A small text-conditioned image flow-matching model, trained from scratch: 48-pixel images, widths [96, 192, 192].
Rows from block 7 of the denoiser of a small text-conditioned image flow-matching model, named by matrix and row number. Rows with one number belong to one channel. Each number is 50 + 12 x the weight over its row's rms, rounded and kept within 0 to 99. All counts start at 0.
After each channel's rows are labels from the 100 images, of 14848 (inputs lightly noised), where the channel reaches its highest value: "colour at peak" is the nearest of a few named colours to the mean colour under the peak. Only what is clearly more common there than usual is listed. The data: regions of photos with short descriptions (Visual Genome). In brackets: how many of the 100.
# convs0: first 3x3 conv (model.mid.2.convs.0.weight, 192x192x3x3, standardized in use, each kernel summed), inputs 0-95
# convs1: second 3x3 conv (model.mid.2.convs.1.weight, 192x192x3x3, standardized in use, transposed, each kernel summed), outputs 0-95

convs0.107:38 44 59 49 69 57 41 25 42 68 63 50 34 34 78 44 53 37 56 51 29 57 53 68 57 47 74 45 52 59 57 61 53 42 24 61 32 53 34 68 51 50 63 40 44 50 67 57 62 37 41 52 41 48 60 37 56 44 51 41 41 55 47 36 29 32 34 52 47 60 59 51 47 40 36 44 50 40 49 65 56 33 53 69 63 47 71 45 60 61 68 41 57 54 33 49
convs1.107:57 53 43 38 17 36 54 58 81 44 45 45 49 59 41 60 61 53 60 44 42 58 61 41 27 49 49 51 42 41 58 47 32 44 64 42 60 43 66 23 35 51 50 41 56 62 43 37 48 58 49 43 57 47 47 46 59 50 53 45 68 49 75 52 56 67 70 50 43 37 30 56 78 83 74 51 59 56 60 47 44 69 64 32 60 37 37 58 39 24 32 39 52 66 68 64
colour at peak: grey (65); pink (31)

convs0.95:36 40 64 65 30 37 58 25 44 34 30 50 45 42 47 33 43 37 45 47 43 57 45 31 39 51 54 61 84 41 42 60 57 40 34 50 48 57 26 48 34 47 48 40 49 52 47 47 44 69 39 39 76 42 46 60 53 60 53 48 43 39 58 47 36 50 55 58 51 53 29 41 66 58 52 58 53 24 58 50 51 63 54 50 45 52 44 56 51 48 46 58 38 45 31 45
convs1.95:53 65 44 54 51 60 35 54 71 49 72 54 57 61 57 54 60 61 60 48 48 33 60 69 41 44 62 64 40 48 49 45 47 47 45 54 45 52 71 54 49 50 37 42 58 61 63 67 58 70 61 52 16 40 66 44 45 63 80 36 66 67 40 38 45 50 61 35 32 55 32 76 53 27 41 35 40 36 41 71 58 44 41 41 48 55 61 50 53 56 45 52 62 79 79 59
colour at peak: black (84)

convs0.40:57 40 54 50 56 28 43 59 47 55 45 67 59 54 54 50 40 47 30 56 30 58 74 56 49 55 45 55 45 71 58 64 40 60 64 44 48 44 49 54 60 62 47 25 40 74 66 59 57 52 67 52 52 64 28 48 45 29 66 54 56 47 42 41 48 29 62 53 59 59 31 46 42 32 33 45 55 59 50 46 71 41 48 45 62 62 81 47 47 50 55 52 33 56 68 62
convs1.40:44 55 49 57 31 57 49 65 61 57 58 39 42 56 56 64 51 49 60 48 55 45 33 77 46 33 38 43 49 37 43 64 61 55 41 37 68 44 56 55 21 58 48 45 55 45 61 47 37 45 21 49 59 18 66 33 35 60 42 74 47 48 59 44 52 62 18 46 55 36 54 51 65 78 74 48 51 47 49 39 26 43 57 51 41 36 50 32 58 71 43 43 66 42 36 60
colour at peak: pink (33)

convs0.127:37 61 43 33 43 42 50 51 54 49 17 28 74 45 45 51 43 66 59 47 52 59 61 36 53 36 58 40 68 61 37 55 59 55 53 32 59 50 65 44 67 54 42 48 34 75 69 34 42 58 48 33 49 37 55 23 32 30 48 60 60 43 48 54 56 49 38 77 40 56 33 61 50 66 43 68 47 61 37 44 63 42 48 35 59 60 41 58 30 35 45 61 49 55 48 36
convs1.127:62 35 63 71 42 61 43 54 26 47 78 43 24 48 59 42 60 25 51 64 56 40 23 71 49 48 36 54 59 49 65 63 36 44 60 63 40 52 57 46 36 44 46 52 49 44 13 44 67 45 61 67 58 43 44 56 66 66 53 48 13 43 41 55 47 49 30 39 72 51 49 29 84 30 63 49 59 48 50 60 43 48 46 54 50 60 48 48 74 64 44 41 52 43 33 63
colour at peak: pink (35)

convs0.143:44 60 51 41 40 57 39 63 56 50 25 51 33 71 58 45 45 56 63 42 52 45 50 62 40 37 55 39 69 36 64 50 54 74 41 32 39 51 45 54 53 46 44 45 41 50 53 61 61 44 54 58 15 53 35 29 60 49 55 64 34 54 43 46 42 81 69 50 49 65 44 53 69 51 65 47 99 45 45 48 46 51 44 50 40 63 62 62 50 56 57 46 45 63 30 55
convs1.143:42 48 24 60 64 62 61 57 52 74 55 41 50 39 60 52 56 63 45 41 66 55 56 44 61 64 34 52 33 81 51 55 55 56 51 47 72 52 59 71 40 63 65 61 52 53 52 68 36 35 41 55 71 66 63 47 40 44 50 43 45 55 65 56 54 40 56 61 68 38 69 45 36 36 15 39 34 59 53 45 50 68 75 63 34 50 60 26 68 51 64 56 76 22 49 40
colour at peak: white (86)

convs0.138:53 21 36 67 47 43 40 42 49 40 50 62 52 69 36 17 51 54 47 44 60 61 65 52 36 54 43 61 33 76 24 57 50 50 69 55 44 40 75 54 33 36 54 62 64 46 54 52 43 43 42 41 48 50 72 36 47 65 48 32 40 47 62 41 57 50 60 61 46 39 34 49 65 46 48 46 62 50 43 44 53 48 62 49 43 57 41 42 46 34 54 51 55 66 76 40
convs1.138:27 72 59 61 59 51 61 39 64 55 47 42 57 44 52 54 54 37 48 43 38 48 51 40 58 40 56 53 66 37 59 40 67 55 45 51 51 58 45 69 67 51 57 56 39 60 35 50 48 57 66 80 61 69 48 78 63 46 49 52 51 62 40 55 30 44 61 34 70 78 57 49 28 07 42 38 57 44 54 41 57 53 45 52 54 45 36 63 63 88 57 33 55 50 34 49
colour at peak: grey (65)

convs0.0:74 37 54 40 48 43 62 28 67 51 60 59 26 48 69 41 65 52 49 70 38 30 43 47 46 32 49 60 56 49 60 43 43 41 39 53 52 60 42 46 48 32 47 48 68 46 39 63 51 63 28 47 65 44 40 49 61 32 35 60 70 46 37 43 55 61 34 47 41 41 54 44 38 45 49 44 69 58 12 81 42 48 45 59 65 34 71 79 22 73 39 55 54 50 33 32
convs1.0:48 41 35 49 20 48 45 68 28 32 44 31 57 58 32 55 49 37 50 50 73 63 47 55 30 41 47 43 60 39 44 63 47 54 58 42 43 38 65 52 47 50 43 51 29 43 63 59 45 38 51 40 35 38 44 33 55 54 61 41 50 44 52 55 53 53 46 42 26 50 51 68 94 47 41 52 47 50 59 30 62 37 44 25 68 45 43 41 51 00 34 58 43 57 59 63
colour at peak: brown (70)

convs0.135:53 50 51 59 45 55 53 45 60 59 47 66 60 42 62 77 56 50 47 65 69 25 39 45 39 51 39 54 46 35 12 55 67 79 47 52 46 51 42 51 45 76 45 55 57 54 53 60 35 26 78 53 64 71 32 52 53 48 56 65 35 66 41 57 47 45 44 57 63 58 53 63 47 59 64 62 58 38 52 47 47 61 60 66 45 24 49 39 62 34 82 43 56 39 35 60
convs1.135:64 45 48 50 45 48 46 50 70 43 48 28 44 59 37 11 51 40 56 51 39 64 63 47 55 55 69 54 62 54 75 46 32 45 58 40 37 39 65 56 49 47 47 44 47 53 37 60 52 48 26 48 58 47 64 50 52 43 60 32 60 44 61 43 42 52 49 29 61 50 39 43 93 55 39 43 47 54 42 39 49 38 46 33 43 84 62 51 51 72 34 54 43 59 57 53
colour at peak: pink (30)

convs0.114:43 43 46 51 41 49 33 42 45 71 32 60 35 56 52 59 53 37 64 23 35 51 40 33 23 52 62 41 51 47 51 16 71 55 56 73 57 60 34 59 39 40 52 40 36 38 55 53 46 45 59 57 48 59 54 42 56 52 42 46 50 84 43 41 50 58 64 38 34 53 67 62 26 47 55 44 67 38 49 73 42 38 52 74 55 46 29 58 51 41 31 61 44 39 61 63
convs1.114:54 56 51 51 33 38 50 62 77 41 47 39 57 52 65 30 48 51 54 86 54 42 79 58 37 43 51 56 54 42 50 79 33 51 49 36 48 47 56 48 54 58 34 60 53 53 56 63 42 62 42 26 56 59 53 45 53 45 51 47 76 36 67 55 53 43 45 55 47 63 45 52 99 65 58 55 50 54 45 21 50 60 51 31 45 47 75 44 35 48 55 42 69 52 61 44
colour at peak: grey (69)

convs0.71:59 33 65 65 29 52 62 32 65 61 42 61 60 49 52 58 40 72 46 57 43 39 58 55 39 64 46 34 24 21 53 44 59 56 41 54 74 57 33 57 53 47 55 45 65 50 65 49 61 59 61 51 39 49 54 62 54 47 50 52 48 58 37 67 60 32 66 36 45 59 58 81 76 43 45 59 70 67 55 72 59 38 52 47 36 46 52 27 47 52 45 43 59 61 42 47
convs1.71:17 49 41 48 34 40 35 71 36 57 69 51 50 36 50 42 48 31 43 49 50 39 48 51 36 36 29 59 57 46 30 57 57 41 38 62 34 58 49 55 55 58 54 42 57 40 01 65 52 36 39 51 66 53 54 41 46 51 50 39 39 58 56 37 54 40 44 57 64 69 46 27 55 46 36 36 42 53 47 51 41 59 39 60 43 46 38 61 41 67 63 60 42 49 49 57
colour at peak: black (67)

convs0.173:56 43 37 65 58 48 69 64 39 48 57 50 55 45 29 48 64 54 50 50 45 61 57 64 46 67 57 60 75 58 52 47 61 42 43 31 44 58 44 52 52 42 69 50 52 38 59 55 69 58 70 49 29 63 37 53 52 55 45 68 36 57 53 40 38 67 74 41 38 55 41 51 76 35 44 28 44 61 58 39 44 28 48 68 51 42 43 46 46 50 63 58 42 42 67 36
convs1.173:53 68 56 53 51 46 42 49 46 49 44 67 67 31 51 38 43 64 30 44 67 25 50 37 68 39 41 46 45 44 44 45 61 44 29 77 69 65 47 37 49 61 52 47 80 54 46 63 45 58 46 66 64 42 47 47 43 62 61 43 58 70 46 34 61 32 33 50 57 46 50 52 35 45 62 47 33 38 54 69 64 54 44 38 30 36 48 43 44 41 41 60 56 58 40 27
colour at peak: black (98)

convs0.97:43 55 47 44 61 49 45 66 49 40 47 53 25 42 60 45 52 32 45 73 39 49 30 34 46 55 48 45 57 40 56 51 45 65 35 41 48 57 19 52 61 50 42 67 30 70 62 54 55 39 38 54 67 48 44 37 41 38 35 51 53 36 61 42 59 36 39 62 58 48 50 50 27 28 50 61 53 61 34 42 51 55 61 45 53 35 63 50 52 58 51 72 60 59 65 48
convs1.97:38 62 67 54 42 80 54 32 57 43 53 51 51 64 61 43 53 57 61 55 62 63 48 51 53 58 45 57 26 70 44 32 45 29 60 71 57 40 67 59 47 66 52 40 60 43 59 37 46 72 68 45 46 52 50 72 49 42 69 58 59 53 48 57 28 60 65 38 49 45 33 31 95 63 72 53 44 25 52 50 32 62 59 46 86 69 39 55 81 61 42 52 59 51 43 57
colour at peak: black (40)

convs0.94:62 64 48 43 58 44 48 34 51 64 43 35 39 49 43 47 45 59 51 55 47 59 70 48 39 47 38 58 46 35 68 41 33 73 70 48 57 63 48 42 44 67 46 50 39 28 78 59 56 56 46 45 55 50 39 40 57 57 63 79 46 29 48 16 52 75 53 44 46 56 49 57 56 68 47 54 44 64 48 35 61 37 61 65 38 46 56 28 34 50 27 43 73 50 47 42
convs1.94:46 39 45 72 35 56 48 73 30 43 55 48 50 60 44 50 66 55 37 61 46 39 36 47 36 43 83 52 65 44 48 64 63 43 31 59 57 45 54 46 52 42 55 51 59 56 25 53 62 32 42 38 83 46 69 60 40 39 38 47 66 43 62 52 53 35 40 62 46 58 44 46 75 65 87 50 53 29 38 58 48 60 29 37 64 66 47 48 50 42 77 48 53 69 66 64
colour at peak: grey (68)

convs0.32:49 52 54 43 35 49 33 58 32 66 60 76 42 59 49 68 37 60 59 53 59 39 63 33 50 49 40 45 47 48 58 68 57 64 59 65 66 63 34 63 42 39 75 44 58 46 53 52 38 68 52 49 47 57 49 46 38 27 62 70 43 82 48 35 51 45 43 49 54 50 45 36 54 53 51 36 51 58 45 52 51 46 51 37 28 32 35 45 65 43 44 61 87 58 29 49
convs1.32:47 42 67 47 56 53 65 46 55 48 47 47 49 49 46 14 60 51 40 33 55 82 49 61 40 57 68 50 60 26 52 37 38 59 47 48 63 55 53 62 52 54 39 51 46 38 70 55 64 48 51 50 56 33 54 43 59 61 61 46 53 36 65 42 67 67 47 55 50 40 49 75 61 32 19 55 53 41 81 58 43 18 66 51 54 78 49 37 25 64 52 44 40 49 75 56
colour at peak: brown (61)

convs0.136:54 53 56 50 43 40 46 53 69 59 26 57 74 51 61 47 54 60 35 37 53 35 33 68 52 45 73 39 65 56 47 50 56 62 29 36 49 61 54 37 61 75 34 35 59 79 43 63 41 48 49 45 49 56 50 60 55 37 44 35 52 50 49 34 70 60 64 75 57 59 44 58 45 62 66 39 34 39 39 55 67 64 45 66 49 64 48 40 58 44 43 45 53 49 43 68
convs1.136:45 58 43 71 39 73 38 54 39 60 54 40 33 62 61 70 56 35 57 51 35 62 47 39 31 52 33 54 55 47 51 68 39 51 55 46 43 42 46 40 57 45 69 48 50 34 78 58 33 57 66 45 55 52 56 38 49 56 59 68 50 20 45 61 50 45 30 44 44 60 51 37 42 47 29 64 60 58 60 37 48 31 56 53 59 24 47 49 50 58 49 53 54 46 45 27
colour at peak: grey (66)

convs0.90:61 48 34 53 55 46 59 60 41 51 61 64 34 54 44 39 47 46 63 36 42 48 63 60 48 60 59 64 40 21 45 74 55 59 54 52 31 51 63 60 14 43 62 47 49 46 39 59 51 44 54 43 59 35 57 52 47 48 54 36 41 46 57 53 47 46 50 40 42 51 50 39 52 42 47 53 41 43 80 43 56 58 60 48 51 26 59 64 51 46 52 57 48 43 64 42
convs1.90:32 45 72 37 59 49 67 40 62 42 32 46 61 60 56 58 50 51 41 69 53 50 44 41 60 47 50 54 57 53 61 25 43 47 48 54 60 51 29 55 56 65 47 56 45 46 34 44 51 69 39 53 57 75 43 53 59 44 56 59 60 43 33 60 56 62 66 64 23 55 54 41 33 63 36 55 52 79 34 57 58 55 20 49 58 69 46 30 47 48 45 26 57 49 18 49
colour at peak: pink (30)

convs0.139:22 53 54 50 68 42 48 27 59 43 39 63 28 41 59 55 33 45 67 48 55 70 53 44 52 37 50 37 61 57 37 32 72 51 42 41 71 48 24 65 31 46 52 29 60 46 64 43 43 56 53 71 28 54 69 47 35 44 44 54 30 36 55 65 47 43 49 59 62 43 41 67 53 37 68 55 55 60 62 48 54 58 43 36 67 43 63 73 56 42 60 46 65 74 60 52
convs1.139:74 54 66 52 39 43 44 62 53 65 60 37 49 51 49 79 57 55 42 70 48 21 30 67 53 59 46 53 52 79 66 69 47 44 60 49 35 41 84 32 38 46 38 68 42 42 40 33 68 63 57 34 67 42 27 59 52 62 49 41 53 47 53 44 55 47 48 25 21 44 59 43 64 46 60 45 60 54 51 59 42 37 61 57 34 51 45 49 51 80 44 33 43 41 58 59
colour at peak: pink (33)

convs0.64:07 45 56 63 26 54 66 62 64 59 44 47 58 46 36 40 40 54 67 39 46 34 62 58 45 44 54 32 33 43 42 47 54 58 56 46 66 55 50 51 32 47 55 63 72 64 42 58 60 32 44 46 32 42 55 41 54 58 66 62 37 42 58 42 48 68 59 47 37 51 51 43 71 31 56 57 89 41 39 52 52 50 54 52 52 59 71 39 31 51 44 29 55 36 38 58
convs1.64:67 46 40 47 70 33 30 45 51 57 48 66 53 44 40 54 56 55 52 57 33 34 28 38 75 52 63 51 53 60 49 43 62 45 37 60 42 72 40 64 43 60 65 47 58 45 54 57 52 70 62 67 52 34 31 45 40 56 59 49 49 74 35 39 54 38 53 44 54 53 43 53 31 27 54 48 21 45 58 71 62 66 49 52 41 40 46 45 54 58 57 59 25 74 51 54
colour at peak: black (97)

convs0.65:62 61 37 80 43 69 51 42 31 46 55 68 50 50 74 60 67 37 58 49 52 57 53 40 37 71 48 27 51 48 55 50 53 55 38 58 47 49 26 35 47 55 57 49 58 73 23 59 52 56 52 77 63 57 49 65 56 43 52 45 73 41 22 50 58 36 48 45 60 57 33 49 55 53 39 51 60 64 55 29 56 55 62 54 59 34 33 43 36 47 42 61 51 75 35 53
convs1.65:37 36 81 32 43 29 45 46 77 55 37 46 44 68 25 40 27 53 51 40 37 58 51 54 35 30 64 54 42 18 52 44 47 42 58 48 77 52 65 43 40 39 43 50 40 54 60 53 43 45 52 40 56 33 35 51 52 46 34 46 15 53 70 39 47 58 51 48 33 64 45 59 45 58 36 60 51 27 51 48 33 36 48 43 47 61 49 55 55 50 77 56 30 45 63 43
colour at peak: brown (61)

convs0.51:70 45 41 66 48 47 52 40 60 24 44 61 56 43 59 45 71 60 36 54 51 32 66 57 55 66 60 47 47 63 32 47 29 52 65 53 47 41 33 51 28 40 61 47 53 45 66 48 57 61 46 42 60 63 48 24 39 57 72 55 57 26 51 58 36 50 57 33 40 63 51 36 53 34 55 42 29 64 42 33 64 52 67 34 57 42 49 54 57 64 50 64 56 74 92 58
convs1.51:32 59 52 63 52 43 63 55 32 56 48 40 56 61 47 63 41 32 56 58 39 62 39 36 34 38 28 53 53 27 53 54 68 50 24 54 33 39 61 39 57 28 56 49 48 44 37 58 32 46 37 66 44 46 43 67 32 33 30 47 40 52 36 52 54 46 59 40 66 27 59 52 41 43 26 48 48 43 47 47 38 54 50 59 40 37 43 46 36 33 63 44 60 34 00 57
colour at peak: grey (62)

convs0.58:37 53 49 43 29 60 48 35 70 60 27 26 59 27 54 60 48 67 52 50 40 31 57 56 37 31 73 40 67 53 42 43 51 61 59 38 29 36 72 44 47 41 59 51 51 39 49 39 36 82 45 36 38 48 43 56 40 41 29 43 68 37 55 44 33 56 44 42 27 56 33 56 42 35 59 64 59 81 50 59 41 55 53 32 64 65 68 55 54 41 68 54 57 70 53 52
convs1.58:58 60 46 48 75 61 50 71 25 46 61 52 57 56 41 50 49 30 41 50 36 52 38 48 66 43 34 67 48 58 58 54 52 50 32 55 62 40 21 41 37 61 32 58 42 49 42 24 46 36 60 44 40 47 44 27 44 51 71 67 35 42 32 49 56 39 61 60 43 31 59 62 46 26 43 62 50 38 68 35 51 41 48 47 44 10 56 36 46 53 55 65 57 44 61 47
colour at peak: pink (33)

convs0.23:47 31 55 53 58 63 45 37 48 46 47 51 39 44 69 54 17 51 55 58 38 41 62 49 46 57 40 56 64 61 55 49 53 66 66 42 33 49 45 45 48 57 57 42 32 53 54 49 53 78 50 26 47 66 33 46 56 27 48 42 45 30 43 61 53 75 50 41 50 42 55 33 58 54 51 57 56 44 58 39 27 43 46 38 54 42 35 82 55 50 45 63 50 45 38 62
convs1.23:56 58 32 31 38 54 45 54 50 49 57 46 56 52 40 40 72 45 38 46 59 57 46 54 50 41 54 47 45 41 29 62 47 43 54 53 46 44 67 50 66 59 36 53 65 40 49 57 50 20 44 38 43 24 59 36 45 62 40 67 50 52 64 39 63 39 37 65 21 36 56 75 31 35 83 56 41 51 52 54 69 37 62 50 64 47 56 14 40 35 51 51 46 55 75 30
colour at peak: grey (66)

convs0.72:62 36 53 41 57 54 57 63 39 52 39 83 40 39 44 61 47 36 67 62 58 54 61 50 65 43 54 46 64 42 25 53 60 41 43 58 37 63 57 51 47 53 44 46 62 52 35 36 74 41 70 53 60 50 40 58 47 42 57 70 57 49 47 62 52 46 41 36 51 42 44 42 54 33 47 62 46 15 63 45 60 53 41 54 45 69 39 58 46 56 23 44 40 27 51 52
convs1.72:26 67 50 61 45 44 51 44 67 38 61 42 32 77 48 38 49 40 39 54 39 37 34 64 50 40 63 53 51 60 57 54 66 46 56 42 57 48 41 63 54 54 60 45 34 54 62 53 45 56 32 61 37 43 63 61 38 52 37 49 48 66 48 50 33 58 69 55 23 46 63 63 35 50 75 37 58 79 58 56 47 47 37 54 59 46 48 57 26 35 80 66 53 59 37 51
colour at peak: pink (32)

convs0.66:37 55 55 27 46 56 69 41 49 49 44 48 64 45 43 66 53 47 52 53 43 29 42 42 53 29 35 39 57 40 46 51 38 46 79 49 62 51 79 44 48 40 63 55 23 45 48 40 60 64 60 59 54 62 22 45 52 27 32 57 42 34 34 53 40 78 58 64 42 59 43 35 50 44 70 44 49 61 42 47 35 69 53 58 52 56 14 71 51 43 66 47 54 59 67 53
convs1.66:36 45 40 48 54 60 53 57 48 58 34 39 57 52 52 51 53 54 47 29 60 61 47 61 49 83 65 61 45 64 62 53 68 64 63 45 26 56 48 45 51 55 48 51 46 71 50 50 49 52 36 34 39 31 52 68 38 51 66 43 48 37 79 71 61 57 71 66 42 39 66 67 66 54 67 63 42 57 62 58 45 38 44 67 47 45 82 39 43 47 48 70 51 39 49 23
colour at peak: white (90)

convs0.7:57 66 62 40 32 55 44 52 60 60 45 21 52 40 37 56 36 42 56 54 34 28 60 52 53 56 49 61 50 35 66 28 65 51 60 53 42 63 72 50 54 52 72 49 50 63 47 55 55 46 58 51 60 58 72 41 47 50 45 52 51 44 55 30 50 31 49 39 43 42 47 42 48 57 51 46 48 40 45 32 53 59 45 32 52 58 49 48 50 40 35 41 62 62 63 29
convs1.7:44 25 22 47 51 38 51 49 26 31 66 67 48 55 78 19 66 60 38 69 51 77 41 63 36 62 54 53 63 63 34 65 43 50 33 41 61 48 43 33 47 35 45 64 48 52 66 44 51 61 37 48 49 36 30 56 45 48 44 49 41 58 42 49 42 65 32 54 60 58 41 55 47 34 61 53 57 60 49 57 57 43 49 66 64 36 53 53 31 67 21 63 43 47 53 68
colour at peak: black (37)