{"cond_dim": 256, "text_encoder_activation": "quick_gelu", "text_encoder_fused_qkv": false, "residual_init": "none", "optimizer": "muon", "momentum": 0.9, "grad_clip": 5.0, "final_lr_fraction": 0.01}
Rows from block 7 of the denoiser of a small text-conditioned image flow-matching model, named by matrix and row number. Rows with one number belong to one channel. Each number is 200 + 30 x the weight over its row's rms, rounded and kept within 0 to 999. All counts start at 0.
After each channel's rows are labels from the 100 images, of 14848 (inputs lightly noised), where the channel reaches its highest value: "top examples" is what is common among them. Only what is clearly more common there than usual is listed. The data: regions of photos with short descriptions (Visual Genome).
# convs0: first 3x3 conv (model.mid.2.convs.0.weight, 192x192x3x3, standardized in use, each kernel summed), inputs 96-191
# convs1: second 3x3 conv (model.mid.2.convs.1.weight, 192x192x3x3, standardized in use, transposed, each kernel summed), outputs 96-191

convs0.87,183,187,229,188,110,217,170,180,173,173,204,170,207,190,233,189,204,149,216,225,240,221,217,190,220,214,225,213,201,181,187,265,179,192,200,222,186,275,222,261,178,177,199,207,191,207,182,189,188,214,204,215,198,275,160,193,209,247,211,194,190,222,260,154,166,171,201,184,200,167,202,258,182,177,220,236,140,206,163,164,188,170,181,202,203,234,287,213,201,175,205,184,201,138,203,219
convs1.87,218,170,233,205,155,213,184,161,203,190,182,187,224,214,190,170,174,208,179,230,190,166,174,209,186,192,205,228,227,201,197,250,264,172,214,205,225,152,119,177,213,188,227,144,219,176,182,227,215,174,206,181,145,146,182,178,226,194,217,202,244,228,184,208,180,217,220,215,210,172,217,197,232,221,194,182,172,239,216,198,174,167,192,206,189,164,189,179,180,230,202,184,233,181,225,170
top examples: text has "white"; text has "sky"

convs0.34,200,225,196,189,202,257,173,238,182,201,190,195,202,183,242,190,161,195,201,156,236,237,149,281,173,188,223,234,195,196,199,214,178,183,225,225,214,207,203,187,164,186,232,198,200,165,218,172,236,193,237,197,164,159,211,224,206,224,182,195,230,180,233,198,144,252,139,202,214,218,229,210,137,207,151,171,220,202,265,175,212,193,224,215,197,193,217,144,228,241,191,196,219,186,200,232
convs1.34,222,214,230,194,187,183,203,208,225,174,191,239,217,187,191,207,233,186,181,240,198,171,217,133,200,227,187,124,242,167,166,163,209,203,186,177,188,187,189,194,220,204,142,215,185,256,190,179,186,225,191,205,266,204,154,136,217,177,204,179,207,204,188,196,238,158,267,251,186,213,160,197,255,187,233,242,166,220,151,199,203,200,172,141,211,241,181,256,179,179,210,230,134,223,189,186
top examples: text has "man"

convs0.163,210,198,228,190,221,196,198,207,211,207,235,179,204,229,409,204,186,210,196,228,200,229,207,160,201,239,189,192,321,210,183,203,239,222,263,201,168,179,204,196,199,170,186,191,211,205,199,167,168,175,219,220,191,218,159,206,171,175,170,208,158,184,192,186,187,154,185,178,193,200,193,179,150,193,162,206,215,213,183,164,254,187,197,221,193,170,159,248,171,136,248,203,205,172,206,240
convs1.163,193,153,255,192,224,230,136,189,233,246,170,216,199,201,211,216,195,229,257,211,250,172,214,203,226,235,192,227,207,215,213,229,195,200,190,207,162,238,231,169,200,206,209,166,199,248,220,212,170,170,173,241,258,199,195,201,226,211,154,200,178,256,180,190,188,175,258,174,242,150,183,199,191,215,259,150,198,193,209,157,187,179,178,177,206,185,195,221,203,225,203,235,228,165,206,157
top examples: text has "clock"

convs0.118,154,195,195,166,151,194,202,194,211,233,215,146,161,189,177,283,252,204,226,191,236,213,239,190,184,217,204,241,197,250,255,226,221,224,183,235,206,212,179,266,164,167,201,235,194,146,165,213,188,218,188,211,176,222,174,175,182,214,180,197,184,232,248,190,197,163,196,190,206,231,182,276,154,181,214,252,161,178,195,194,200,217,203,211,186,187,211,231,191,172,185,208,175,212,216,196
convs1.118,223,225,216,196,155,235,173,195,211,167,188,201,228,174,214,149,175,184,205,227,206,163,169,207,182,212,208,225,212,162,233,257,249,204,250,202,186,148,116,180,193,192,238,145,215,176,184,262,191,192,214,221,146,166,221,155,189,202,217,197,233,226,167,182,171,210,198,215,232,169,209,178,259,230,232,187,165,239,225,210,168,187,185,221,228,186,224,189,194,238,217,206,217,188,201,219
top examples: text has "white"

convs0.53,219,209,185,146,258,219,228,210,196,274,219,209,179,212,229,255,215,256,137,199,251,222,194,244,178,202,200,174,177,228,233,183,213,252,205,243,203,142,168,195,168,204,237,201,228,182,186,210,159,188,191,188,141,202,246,202,140,153,169,200,207,165,219,210,239,188,164,207,179,233,230,164,159,204,179,210,304,191,241,209,180,195,222,190,193,163,197,161,191,189,213,227,216,199,191,209
convs1.53,161,157,169,199,157,214,140,199,148,228,207,200,210,172,222,157,218,204,209,213,176,167,197,201,205,242,196,190,209,209,244,226,249,209,230,150,199,163,155,196,216,219,246,152,190,188,211,249,220,220,207,191,213,181,219,132,214,190,200,193,194,216,263,185,189,236,197,228,230,163,158,145,229,212,200,187,149,224,207,218,229,180,193,176,161,183,170,215,188,221,194,224,208,176,220,226
top examples: text has "white"; text has "sky"

convs0.14,151,181,238,175,182,198,169,206,175,215,192,232,177,128,247,241,206,193,242,244,242,200,206,184,198,176,208,167,203,236,193,199,191,160,223,184,159,207,242,143,193,224,216,224,242,183,192,255,162,218,192,162,238,191,177,167,208,220,251,205,210,201,169,257,223,165,222,261,220,172,238,225,166,197,225,201,219,180,125,217,155,218,208,180,165,215,226,221,232,260,171,136,132,213,197,215
convs1.14,260,237,178,247,250,224,245,184,241,229,178,234,210,282,152,191,173,201,233,187,183,213,219,225,185,203,210,193,155,168,233,211,196,235,208,262,224,238,240,197,230,190,174,226,184,171,205,169,238,169,208,231,202,206,287,203,188,174,191,209,207,197,263,187,254,251,189,179,176,198,217,204,195,210,217,234,222,217,240,170,233,196,232,211,257,134,193,181,202,193,265,235,212,184,193,169
top examples: text has "clock"

convs0.164,144,216,192,188,236,235,201,243,208,195,158,200,208,193,228,245,176,165,165,136,90,176,213,148,184,189,233,161,233,229,222,244,163,198,213,214,184,167,205,221,162,195,250,182,196,214,175,227,249,208,148,191,208,214,223,161,185,191,227,192,235,170,232,253,209,191,206,234,194,210,236,209,130,190,232,199,214,216,227,165,187,167,169,179,194,196,161,211,192,148,185,257,255,206,220,168
convs1.164,251,181,185,227,218,159,182,214,223,181,245,191,195,219,154,195,236,210,218,210,262,178,207,184,190,217,158,202,189,185,227,164,240,195,173,175,187,225,187,179,210,245,195,227,175,203,232,138,158,187,207,220,271,224,173,180,174,227,206,185,206,203,156,199,216,217,205,204,165,220,186,134,223,208,193,235,188,204,171,252,229,229,236,217,195,220,185,188,214,246,188,185,173,147,220,190
top examples: text has "white"